From a checkpoint of a small contrastive image-text model: 8.6 epochs.
Rows from block 4 of the text encoder of a small contrastive image-text model, named by matrix and row number. Rows with one number belong to one neuron. Each number is 128 + 24 x the weight over its row's rms, rounded and kept within 0 to 255. All counts start at 0. Numbers have three digits each.
After each neuron's rows are labels from the 100 texts, of 14848, where the neuron reaches its highest value: "fires on" is the input token at the peak. Only what is clearly more common there than usual is listed. The data: photos with spoken descriptions (Open Images, Localized Narratives).
# fc1: MLP up (text_encoder.blocks.4.mlp.fc1.weight, 768x128), inputs 0-63
# fc2: MLP down (text_encoder.blocks.4.mlp.fc2.weight, 128x768, transposed), outputs 0-63

fc1.724:135149138148121149151138122140113123112141137122183122098169111135102125102093131152096126101135146112148087116114167125099142060170179150127155168147089131109121133099160135154124154107126142
fc2.724:162143154127161091134094113115108084113158118157147124127104117150137116081141103130136121123114153103128112106155149110120118119101166125134107142088096125120139140139112128162139177123147149
fires on: "curtain"; "door"

fc1.538:131124121149159154114159176146125109129152120119119139173135135150179094157133118124134131131120139105113092118133134084099161113161149138129108121117147131113115142157133114160142118154125093
fc2.538:175141132095144118101083116132124147144204124132120129167141094138138121162123105123216136119154133144130146145126129137140132108103150111132115150180140163115162081125135090126116163136120131
fires on: "trees"; "roads"

fc1.662:112101116118081113112115124101145119158113105088165139139136113143144136136151123184090116144135110131156091106110130124141135110119167129179126175120137127120148117097161096144127096109124154
fc2.662:114098143110135119143120126176161099139119105132107103138087125120142136125171128163100121125133113097090088124176140145099164105101125108154164128145146137121123135152145137159078123099135131
fires on: "curtain"; ","; "center"

fc1.504:136138102121139139128166143104145104088108146096097141143158166162158162094156113164133101150094082121148120154119127113110113147169119140173185128163139134142145117127097142146133149139155139
fc2.504:155152123094140115135135157148117171148133098111117141160113077117146089095132117095153114128112108177102151080131118124088121114136086125108097081105104138101093087133153143142124129134148089
fires on: "trees"; "table"; "door"; "wall"

fc1.482:132137152134138129113134110124113084140127156112158148080081119132083150165115151092117145170186094130110160143110131122076163151099139154110126124149097128102126114143101128135139181145110113
fc2.482:109157126124150130143119095144101103121164160145165133102161138156143111139117165133116096134128174110158103139137123111121098104090103119149147167090105094118124141153081123145115140120117106
fires on: "on"; "see"

fc1.262:125158122139113152136112099126159145084155169125149149167099114080161124156097143136157122067113122168127133131141141126157151156107122107171128126169144144126162167126153135167137117143163105
fc2.262:093101144096084141123130155139136165108113122124148144104106135156154130137125099101108145133129123106141112105140166099109120125152128149125156111123137090138111089210157176159185133130139140
fires on: "trees"; "greenery"

fc1.575:115124167135124128129093141141157113119193129128109102118138082116116130154098102119115161131148125102116154144152132141109134170173144155099156096074137142156187136108156133153140088105143100
fc2.575:173146135145120141083108158127121075131107141142176129148119167163140176133113130131101096151151138172118104184134154120111143075121131169127138141102116164105123141132133131119104129105128131
fires on: "blue"; "screen"; "podium"; "color"

fc1.512:172106136124103172125110136133142140094149130143113109142126090108109106103122106096145141116159143135116133179125103106103166129130106158117149126100138171149147144081141101182135103096118119
fc2.512:095131105171139130133170167127142159128118081123141137101082145129141112177128108136109131113078126105124107108177152101120088152105145128134119117139151098127130134134097096119139101165083102
fires on: "on"; "."; "image"; ","

fc1.541:143135148118120164092132112129162123135150132096094120122119110114098077118076148142153125121102145094150165118114101155143115182132151116116178133102122130148136133148119178127133114118164104
fc2.541:139173143100128107094068090143134073124191117100130126092132090135120138143101129123170122147117106126145153167134127140129092140124153097133169159135133148114151088110149140119134113102134107
fires on: "blue"; ","; "his"

fc1.34:105098109100158171096155127124146150147125099110119133162113132142132083113148147162128120128122088157133148103136141156135086137097158116110091133122144099136179141095102114143131085075101111
fc2.34:107137116173111150113120102130135177148123171131069108124084120097111139138126104128158147094106148119099128124134126133122139149112106133104146140123113150134125111103105107090183141122110089
fires on: "on"; "is"; "i"

fc1.570:158097096154171144140131122154114132104161135143100104103091132144108138075156110156146124119118134158150181162098090122129090188154131142113091097130140139111151166128141134136107122175156175
fc2.570:120132123135143106138163135106152163086135096117085132153118138153120140104144116101125106103161128144086158122121133082152171137141104130120102140139123128141123157097106141114137169121117107
fires on: "top"; "."; "bottles"

fc1.511:108131130150152092148121157155151129144156122103119111119138093103125097143135088149157150141124130159115110120192123086141123099190116134141095102122146154141171145110122138137130117157125107
fc2.511:148135141114119121121187144134117098144101184095170144123122105077123116093125112141153109140121099128169128179143141111098120107115102149132077150137096121147058121134097127124131132128163139
fires on: "building"; "church"; "store"

fc1.621:128160109131109142126124102136182154120150162143135165179103100114156107128090126124136111088107124145140146125136120116187112161101134117171130124125131130120123176129158146166131111129136105
fc2.621:081119125095098128147129147153155157116128120125126133087090153173146128144146107134097147138116108094134109100129156110133105124144128143103165108104132095137122100194162175153204144135144141
fires on: "grass"; "trees"; "greenery"

fc1.398:125156129132153111158133158132153152145130164111092139153121122132120117149120125165152156115108148122172148133147102102145110160129166106127137093113122103143122144125095125137171080160160064
fc2.398:133107158130134122152159143180158134137087145098077116101107124151108114134135100140151150093115118116155153107141115102177129158138135137116122094101150093146104151119107166140171120133142104
fires on: "sitting"

fc1.378:125177109121140121161124135173140110124149151151181142115131138125093144091111151093144146110103184057122103112114167156138138101140147124098126124104128154097101122149146129114107136116145147
fc2.378:151158126116130069124103121110144105124171129120143161130145101171163116125108090141092128156133160133118105087141100095115116093113133130119124121125098123127157123068134136123103114095161158
fires on: "curtain"; "window"

fc1.251:126086158162129115138143111160114114124106164173075140133150106116135115116113082112128166102149096178121125183118136106140134122090075152133096188154121141127098126092135114113103136131121128
fc2.251:158122083143156151125131141096083151109111123142148125182128154167164169133145129124107113112139156128103088109102127082089154141174160145130144100126138124133133131134125117136115112118119131
fires on: "which"; "and"

fc1.185:129132190161159126141088126156121108152176126144166122137122098126129142129110074153138147115132138107147144114189096134138112102152129107119143114079121128179188141151122135127088131167142106
fc2.185:154119137147129172098105109135118132133181078172147133145160102174137121131102092118139127149167145077097120114149098158126103124122158122107188151110129133129148103188130143113088138149105125
fires on: "talking"; "three"

fc1.289:112144135154152118134126134148146110105140177078142133154143112123157082133142095104131179100122128159106109149158119079119141127107134135129103113134136130124151141076136122157113051145116104
fc2.289:130128161148128154145159116130111168122070173193095136113126126114122094120134101105168157100119124136127111119108122154156111132054094143139128175133127122141117161133115117142107150135114161
fires on: "grass"; "blue"; "hills"; "tower"

fc1.33:128115169071137168105147142117130140116165133106141150091132135155083149134135142073113125156174133113170080123110152128122134099129131115140144167117148125148114117129118143108143119143140113
fc2.33:101109144122130161141153135165106104132130144151143161109162111108148177135131124137149101186135111084130121129160144165124093118137154125150140126107153134140132154129145133151109159121107103
fires on: "on"; "is"; "black"; "and"

fc1.93:127121165143165103142147103147149143135126168129138097154085145175104156178086125116134107102155102139116095129136127121128147149096141107138116132072144125089139096141097163086118140110134160
fc2.93:077125119191091139113122119146117142146130154111114134106089124126132122133155136133100107132162129087153104122144112129135098141114147093122073168102136100103119160117106142150133120120117165
fires on: "microphone"; "wearing"; "mic"; "pink"

fc1.94:109116150144117114151106129167173090157120107116194101152094122103130097117151117155147106151160146085129138112125117143116127124108112103130123130126160119130175130133144086138085094095124161
fc2.94:086126112125131138127122093162146090149125104138144120125102123140116131121099121125115118111093124098118123106140176114117150107085136156127149132136083127147147136125139090146095156101127137
fires on: "center"; "pink"; "standing"; "for"

fc1.591:122115099098168123162130107169146143110095143117145176165143119111108104080111099099148127152127117113156110127126156162101116140104134130103128095110111150146124166115115132139116123170151097
fc2.591:120107150135111164094147151151139103153147098134157101138135133139123104106136085096123133102105103145163138108130136137126117139135093121128112116112141138125155135051121167156122134130130137
fires on: "trees"; "curtain"

fc1.667:121155157134127133136150081153148074109131113098176155127102101128134150123144110094114110121155158148156087107079103135158126080146160082111173118149083100123115123114126138133140145130114153
fc2.667:140112142104142112135122125127152106136180084114155151105143116182147143122142140164123131123137192147096084137135133074103130140109136139093096132116103131129122158154131134155133165124132130
fires on: "holding"; "back"; "ground"

fc1.731:119110112159119118170181155100138168128118135139066118141126127132120082130140093160157132148117137151102167113173111112124095168146107101143117121095149134124131119118131169132166154126145098
fc2.731:143123090120106146107153132098133195128119142100108121116128169121127111124131131097155139128099121165117145092082121133114140164161137120153105124125166118117142067122124124132136123169131111
fires on: "sitting"; "."; "other"; "<end>"

fc1.692:119154121170160107144162144126173089111146167058128132135129088127142125139123127128142171098115154159121118122153104102095143121103146138143127129134131131129141143085130094164134086153115095
fc2.692:113167163131119144161126115120119179126090138205103116137100101143141110134143113149157187120101107108125118159117131123147083130071089127141133187127119139135125128077097109141118118132116153
fires on: "grass"; "ground"

fc1.672:123130137167121097102109115134147117142102100116117151087150114148124155146150128163141124121143147089089161161154118150105113157101108140125116127137141101161168144151084082118125142116133140
fc2.672:120132152131127152130145115126148106130111141119178131136153145162070120157112152123070157141106138166101150123120137132125099161093093107098120152159128114114154168162109100121101101140104161
fires on: "microphone"; "stage"; "mic"

fc1.3:119133164147110099120112124096109116152151140110108152111143130161119115148124143165139126132104155149073105160106099105163130137125113114075143106137115094122122154147119141109126174132105127
fc2.3:120163123108098153132098127097121119116131132089134118131168140139130137063079148110142134154113166158103156151121162102123174124123101089114090146116117107131127127155112103097111119148133139
fires on: "screen"

fc1.48:141119155158166142176116142164144158153136122114090114147153127134115135170086079155141162115139106106135194141133114138154110132106115135113135111116125095185140121137110144117154132144136117
fc2.48:129156136160138128162103143124160103123157111102169100080124130161117153154132113120116132157161137111105147145138161134102136141118138145115142073114126157124175122082124115137131107112116135
fires on: "sitting"; "bottles"; "mics"; "their"

fc1.435:128149117165152099109117117130161113108174135108163131127160104076156119115136112117149153123112143151105094139167103086111121113136129141153128118101146172118144155106129103162114059156131092
fc2.435:111144145148135144136147128133142135128092180194083130124111096108138100124118108134153139125103098126126127159118131124158096130046102128133126195130121136130103162108087099122091131156133154
fires on: "blue"

fc1.35:092112128095105160131185126119123122168158153142124115105137153136110100139159159104132169147112133119154172180084087118130160114138134099144145140082155120103112147151140142148101127096119092
fc2.35:129151145166119133146128181069101144112116105131139134166146160121150124160084111125109131126152124114126151142113113113128077131125092135118082145162122124108142118099143150118126101108140116
fires on: "holding"; "and"; "t"

fc1.669:109117130106177104131104111120144121163095099104138130101109109132142167146096117133113125111134131130103166104125107138158151138114136139130102137168098138136172152119123126093087107074137150
fc2.669:122145141158135138129124080119125095110138149129105113100147128118113132139145146154126118158103131111104142138152141112129157147087165170124160111146115072156152142155170085093123149149123130
fires on: "stage"; "sitting"

fc1.374:156127147160151144150114142149131143159152113100132093127160105149126127150119094151114157118166155092127172123163101143138101150132121132094132098077140103169170136145109155127139092165137113
fc2.374:123122128144140139092061092094157111129175089124175136149159097143147145141116108133118107150179138131106101096148122145123149119135145128122164144088124165108169102178137156120087123145121118
fires on: "microphone"; "laptop"; "microphones"

fc1.195:149105133161110128138111109133162146138118124094094108125113126121091157165119103120098117150128117086104180125118144086114093120144115161112181128128161128130118107092149073101120143131150085
fc2.195:118090127112083129081146103123133114114090129124154122123128156129107143142127146099119107109144142151116125160140145170135121138083131088139172110157157119163155095125133105085129132172118087
fires on: "screen"

fc1.204:130093156138112175116109157130141088152143134130149136138110162126127144132147138141139150151109137167144068123120118159111105133158135111161168185131144085135136148092108128174133113112101125
fc2.204:141140110086111101155112139120155118132084165118171145118175131159124124131097133116157103174127157112114101129135105127100093138121105125155142150086107166124113100131109141173122168146152095
fires on: "on"

fc1.611:123121164150132106135169144090117089107114113135125099147156089134091102134103115125120115136125095145107113088138155139096105151106157064116149156124145152150106087159122090188154111134167125
fc2.611:137144131150132146139121134138100126147105125144156144120106188124126124184148215127144133149124149152146128116124160135120124114070114087124150166097131155134077145115140157109153136105133120
fires on: "holding"; "playing"; "see"

fc1.392:159109097111098133087114116158127136128117099109160170121152126114153172159097164155142112146169122122132123146140095160173148112116168138114142101149127117129134133114115086157097123132114146
fc2.392:090133110085138133154117086071175107103148125153177111071137084154100115117130126137104144121140121123117080138183085074142131121145135113130133064142107113123126124134126079138121158111094185
fires on: "top"; "sitting"

fc1.411:160127144155145105082142114119155086108123116140125156106122084115120137102160113148146133138109175147120105136169075053124140123135159130170142115090132155109112150113095099120127066120135094
fc2.411:102135131126139125152109128121116165128091153150103135142138098120130122125110125131147150142132095163129141148081178133118117145136100127129120190150110148123155105122103091119125129133113160
fires on: "ground"; "stones"

fc1.751:149098152108129102160149128090123128134145098157116152103126129136157128175138108190120162106148085132117144127131128146130121105093125095120144138125139116161145100158090128130102128117161134
fc2.751:099108125138134166146167105133129142134102118099127093143136147117085146139140154104131157135122118131133134144128144144139136111110139118143172129140141154145133136121116098105134141131105125
fires on: "."; "the"; "can"; "top"

fc1.202:133137143117117164102105088131158129115174123090134102128147110127089097120088138151171130125095122122143180144130117171102136179151152123117149107105107133176138110142132170107127112109146127
fc2.202:162170151119120110099083112158150041122171140090148129077155094124121130112107138126170118146131128119139134185166123126102108118126130117111128158149124148120119133125140133120134098099134091
fires on: "blue"; "color"

fc1.138:112120136152122088109101122108177086127148152099143132151148086096125098097158110118149130123101154163111124132150121079148124121119137124153133094092140159134151142078112076136108087116120112
fc2.138:108161149155136120129113118127109137127114168181088133100119118117145125118137107130143158109120087129108147143097147136136093142065077124130142188115105147113142152105111114125106139141149162
fires on: "blue"; ","; "wooden"; "with"

fc1.462:093087135094154122108096066143119099103145153134178105160113165123155094113130116117093165150132133127165115125126158126130097135108161144158115147148098120160112152115166146141111104153145128
fc2.462:133148143134168103172224104157125121106180158129123105112141109147104150134090137136150132108139150121171109148103124090151165088142158138131174117121119112109128072102114106148127132087114148
fires on: "curtain"; "frame"; "window"; "attached"

fc1.230:104106136119143137107135113102113127152101141124105116114138128138184129138177151146194139140159149124134097108120159111157131138104134154146087152129081136074148136113129146137101136114137132
fc2.230:093096134168112149160164109164143128102133122148166145122122147092122117132147150116135139139094122117118133122138110162142146151203160092117100170136145117100131162114114133164112149114136165
fires on: "grass"; "grassland"; "plants"; "groups"

fc1.254:111089091145104099138124106124133127116081120124106115130132080131166129134150142115098097141124117115161164112133149103164094090129118104092166084139120136183147155103160111088120077152116137
fc2.254:092128146113149156077132107125126166117165083124098135164092157139136119110128147116135164109129148158149140125087109130154149092114137146122109133130117136082164134118131142124135106116158156
fires on: "board"; "car"

fc1.752:116124135099176108105088169105119086141151131111111111152188157107105145134122105154168148149123125129134140154124099088100132155109098115141179110131126117114114141180151118174138165105116101
fc2.752:143157086167103150166112094112117142134151160074124180119136122154181173120146107105139101152106137120157148082144139107104144141166102135122132151137153174177116148146104139136139107149099130
fires on: "on"; "bottom"; "guitar"

fc1.393:143100151153140102107128132164141129165124104124088109132129140149106127182156118200106149143095130136142154155105124124117133177068166117125139130143109081128143140132140146166098104140102091
fc2.393:086123143154111126146140105131127123137102146092116131132154149112093137157110154118109149123160112118114157134127116156142144128129126132120153143151138094123152110143092077128125078140136134
fires on: "center"; "can"; "color"; "."

fc1.625:113155087108137135120091125135114169165110128111086138148133087087142154162175103148140154122148139124119130137166101174111163131115074100087163136125097093119116133154117100109115079100129125
fc2.625:120078156168152128138154123092147147115133136130149153077153127138121159139160143101139154126088116112120159128139165150145161155151148119146130138164126136138142150163141100109154095148110104
fires on: "stage"; "musical"; "front"; "dais"

fc1.403:177120114115177110104111117143100111117155112131174154138128144099139150137118151105125145107128138115160078097161130151153117082106110123127120131093144107105150105097170107118137118113104101
fc2.403:152157162147123096119085132146137111122121119107160108159144083167129167096128092155116125133130149096169125135092117127103097101092132120145182112106103120112109117124146112136113131091103122
fires on: "curtain"; "window"; "curtains"

fc1.668:135093134114166132112144091159114141099136160111173153118144102142119103132146160135141127145160158122124125063116108114153115130173127147115102098115109167116171154101114154105153153103103131
fc2.668:152139104128148116114112165116133109115150156130125140101098108144168132102091085091152105142093134112144146110155128111123138107155130129182122092142109117128111122154129120145087156109078159
fires on: "buildings"; "dry"

fc1.249:141118139127100098171155098138128125151162089142094130096124131157116126122099135166063110075140125100092085161088122159131147145114118141137099101113125135159110114141102113161109113139144086
fc2.249:145132108108121161110165100161148136141101129119105106138144115121137109127116198130097111134149079110150160139131125132154109151162120122137183111184104117147190126100139079111148109129117142
fires on: "dress"; "."; "<end>"

fc1.206:173142137166143124102142138170113086148116117154119161125134128139155142102127088117153131100099156129129093127167075091136115099120164134150121120097142145095112116136120125141122076146125113
fc2.206:109135123090126128127093112122142178126101145130112124145109093146158114145102151156135130148137116164110119138096177110089118166186123150139122156128124137124158114108117084130130117133119121
fires on: "ground"; "sand"; "grass"; "land"

fc1.426:129103192119154092142101133166160112146109125128135158121135100105136143122122088147150146092130118143159153158143139130133109125094126095117149169136111162133148135138114124101139156151163103
fc2.426:170153102146139105087152179128144117106158137122093113105140149152136134140146127082103115131143125120102111164126157107100157148124148121115154111133168143118103142067146110141110096118093103
fires on: "holding"; "sitting"; "man"; "his"

fc1.412:123120083089142136141125140132172084106110175136147171114140155130093150091131089148127121117175113131118133073108110117113132157186111128113152097133098150173080128120139120149101148148104102
fc2.412:148123122083152144123112143099092136132163100122178146136152085182185134089139105126145133108161156153165128140147139107130104136154115126154117127097144130128071133121145162133106176139132110
fires on: "window"; "frame"; "curtain"

fc1.488:105116112110135152077146114156106154110144151095170154089137141116151151148105153077124139167119135139169165119118150094085116125105158110109139156108111116119134116105164127101142115107079146
fc2.488:149109096100166137110129100181126152115136165174151122126149116161154118130153163149129110118152141133161131163170137130101103138121115116140123141080134125121093163129133136147157104140121104
fires on: "window"; "frame"; "windows"

fc1.354:163165138144154098105121132111119153153154123114113164097154145126149147127109105111101107145169156176083142122115120124135118096138138151107098143129105096092149156127125125093141164114110163
fc2.354:155093120117107132090104149125141093130118149147163115138101127105136090136136125112092109130089144101117171111170094121115128159113097180100153123154083114109158116145154111144093148167110127
fires on: "stage"; "dais"

fc1.184:169116132096116110171138100103101121088115084115138127123103118155094093093088125109115119107132165119151107097123116121112098121138074153134134111155140158135134181129087164092130097107113118
fc2.184:120147129115161118089123147138150158123101127157092165118159139171153126162138091114125140162145163173127146178107128147111122087140129116133105093118099140088088112116135158134129143137092128
fires on: "window"; "curtain"

fc1.207:119168091157110089142170140093143127112174095153158136136139134112135105106172096101111106134109129115155100078140156099152124130124152158093111171146110106135143152118108125119153090101157102
fc2.207:091126147080153160085131114129116157126119125152133148143159117158146123117115122087114134106162102149163169157116082169114167131116144158115171098166110155109125117093117104126133120132143104
fires on: "window"; "curtain"

fc1.694:134162154090130100145154099100083098127139106083111169132102142122125149129111117099122147121092151152085161086131175094110145098129097132107112178089120123098144123098137124093132090114145133
fc2.694:156120132150121136156119094086180134103124145147111114108142157136170173137111148156137131119128149143109111152184099153146098123079156115116104121131140099151117077118185130124174133097135118
fires on: "board"; "screen"; "display"; "television"

fc1.135:128122126123108146124146146127139121163186134092155152114089132144114146120105134135173096123135118108182142141132119149091136082132144123124105125146086160111119135161161130158154152129169114
fc2.135:142128140181143120102137116132096118136066155139133143140163164126147126127118127107094123127138154137120078097113106137130143106149129140133145135104127137125115150161110136105058152145127129
fires on: "sitting"

fc1.303:112120113107122110136113151144106128111148081161107095147108142104152160106133157086135104088096153162118142174148089157109140175098122147124091108132090120158162165138071114105143155103119136
fc2.303:123140104153105096089165143102132120106103139118134113159138089125131122133114183139126150159117134153098149112120165108139162134123085118094089174126147106114115115132117134108125131093127131
fires on: "screen"; "white"

fc1.420:103085092097148139122148131108131160117111141141138151144116090119153106132158149128150103150174100137139106152140162147126154107140152102152112132120156169138131153111089139117121128159166153
fc2.420:150102126127107143111126132145127145118166138109109117127082132155157153123141100115126136112155117127171114091132163098112139096102145134125085122079145147104102144103108165123116165137125114
fires on: "curtain"; "glass"; "frame"

fc1.725:105163128127123088150131162128112136092145151161106123145169130128118079076085141140130083135132121141131122134103117100131108173123095124126138097124138124133079114090107140165118141127149105
fc2.725:182134124114147117089136139100095150125146113091076134161106107157167125090120119122166147119121148166156158116073115110106156108178081136154087117108109139108137086073135178133156122118156127
fires on: "window"; "vehicle"; "bus"; "board"

fc1.359:142107108105116113123138145107095130113163149103089143140136108130101128114130106119110152154110139160105168133118056138082127146148154133144166079180135149112159145154078157138085163174110154
fc2.359:131095128085146130131134123117128129123144108089077140126142117158125131120127111102090126109140127154107154136105120078121119144176112139132086090166118153167139123166143103123110108114113132
fires on: "flags"; "bottles"; "standing"; "stalls"

fc1.528:113161121157122142139123155110138133113150132129063102151109135116093139092124105079142118089097134125148132164092119121127119174170109152099105150108109111147139139111106122104093133147109105
fc2.528:138109110118152158077119139115127131139126155105158164143135174145111109107110166095102127124121115125124193143147172146144157163102099114112105105123148116116114087104176157113112137115142133
fires on: "screen"

fc1.510:120146181190105142155156112146182158098174120118087126169122095164127143147110146090145136141104117152139114105153157117119132100165117132163137107125133107115105145075133147121114124140133136
fc2.510:098142107111100133135130130150142187150086158134148124149148176111130143089099140121172123116136119126142151134148126164154150163162141103151157111105148166084130113110139137095178121124114136
fires on: "screen"; "podium"

fc1.395:137157112128126077130118109131153072156066144133172130140153133149146126097111090163121137161146155109123095091084112131117129114173102148138128080138121142151172112147142122142114141117102142
fc2.395:131124085124154112141082148138097112153133165136154144110118140161155118159121139134152094108079149129125121143137116083151156114111144136134142114135103123113122128119163143109064125127108147
fires on: "microphone"; "doors"; "wall"

fc1.253:105151162134101145151122118130122143091150111153173144124140162126118151085132180166123106100095122104095114102152156119153114170148113126100080168125174168145126149134082103119145092119101105
fc2.253:133125154120126126146185138087140145096114099131113096116165092159091111104158152126119112092136140124104110145122144118155114116115096140159163117152104147150150129101110128157128168110124086
fires on: "board"; "behind"

fc1.126:155138143147142152091142102126197076110122147136120148130156081138131129093146115111128128100092167153118121127150083090121145101111175149141139138097162131096137137093142116131133084130125089
fc2.126:090146126122131147117114145114145160102105138147089127142094085130132117146099134156094129114125092166115163170094156113112095151172084134137129172132122111116151139114123129134144138136115142
fires on: "ground"; "surface"

fc1.266:134114174136116160122129135121151151151139103119121128136140127146098110113073119149120150138157126115168193129125096151128149137135151158121162108095100135176140124144142151124171129118147128
fc2.266:106134159144112099113115132148164043127145153099142081062132102099113144126146139102121123154125122111118134171145149139108116092112105112093117133112132169101137175085134120146131109108130117
fires on: "."; "sitting"

fc1.587:119150129134148152139133119178151163143100137163088143138142147118121131072173127137139136126132177121100122092162161153163105131147068104141128090153131163128129134104148140127159131105099162
fc2.587:139097096120108115081100126100120168140143127149114124135106121105139140117146106124130125096142131138152168122081131157182155128163125156145127077109121129144114090113157139159148111149121125
fires on: "board"; "window"

fc1.213:122110181137131113125100111143139130144123109089134160121112126128113154079085099123199131129169104164159151174146121155117118095142138139133115133143103141113145117156170140139145158111167106
fc2.213:140130119138123106072163159146130092116118151133103151123168123146170079129121101100099151141145116109109121131140121116122130156109137154124134119128151130142078129131107147132108120137105124
fires on: "which"

fc1.523:156129138127096159113109120132159158107158143141152146182120125090148116112097119122143129082121105134131123138131140095116179130133114135148142117133137165129142150115159138178141108132162126
fc2.523:129094118110124132100105153123140174107147087091120126138121148174156133148120092114082111123162139131142099076115149120101141136182161142094173079116133128131176102184138163146143139128145104
fires on: "which"

fc1.183:112158137139158093171107158105105106102123099148131159082136088157113112111103158148100128100131152124120140086111096153121112103127125116167094128133147138130128118139133132134134177105169156
fc2.183:175125126112131125092082092104094112144130127097086132149098095147175112125156127081122121119153121140185134121116094090142161129138098162123118101115096091132105111113108129138157097142131169
fires on: "trees"; "tree"; "goggles"; "behind"

fc1.100:116082185142131107118121126140154131130106145101112149128143083092131104090123077115142147129152144165141125155143106073108125156132148146128132168089104148148140156139116126137109124105159108
fc2.100:104141082131138131120157160108113135107123117104125142126130193166163140160129133142088124107125128148123086120102159100065141123158143147147121090144149109141103140083115120120114113122110133
fires on: "blue"; "<end>"; "pool"; "top"

fc1.618:109127110134144116125127133140151074096121147156147159132130131135113134114110111107125130156089189126169124092106108133072079135138113106158181126120129152168117090139162132110117104111107146
fc2.618:186135098114153131151098099148116132127118134102153165132139128146184127118111133123131117160111179112152128136123130155088098099102100137162126103117147132107093103109166185119115102147140129
fires on: "board"; "window"

fc1.440:122139111146159137147153171132134128154147165055112134156161104139165129138103107140123174093126126141126135132131130124082117129112109128097124109136130125126133162109115158140118099152148127
fc2.440:139135155125119166104130126113089168137106112224106120141091117134136130125126089142159155135108129114138132123128084147122116129107114129141109157121123150159096153103116094135118138140127146
fires on: "holding"; "mic"

fc1.12:105150111121134118119172171166147101132168138087132166123141139131159094128135134122142163084119120134125102142146138077123152123146146145154102102144135124106109161116161117143153083170120100
fc2.12:137139143127110144139129124104128177109130172213104152156104100117155110123133107140183146114112125161113145139104143115158088133097119157165100159111139122138133141111116119152142154142110157
fires on: "trees"; "aerial"; "grass"; "hills"

fc1.53:158160138107104105162113147088145164158102111147116150096082139119090101143130139148116102137108127093067131157136078161151123170098107137148130096183150114094123114138131107123139126141153151
fc2.53:130104099119101126107155088112119125099144108133103141107139117173143113138145135136081137152134108121107170124107158152107117129083105166127132102184111156130162134151109141124095082131121095
fires on: "stage"; "."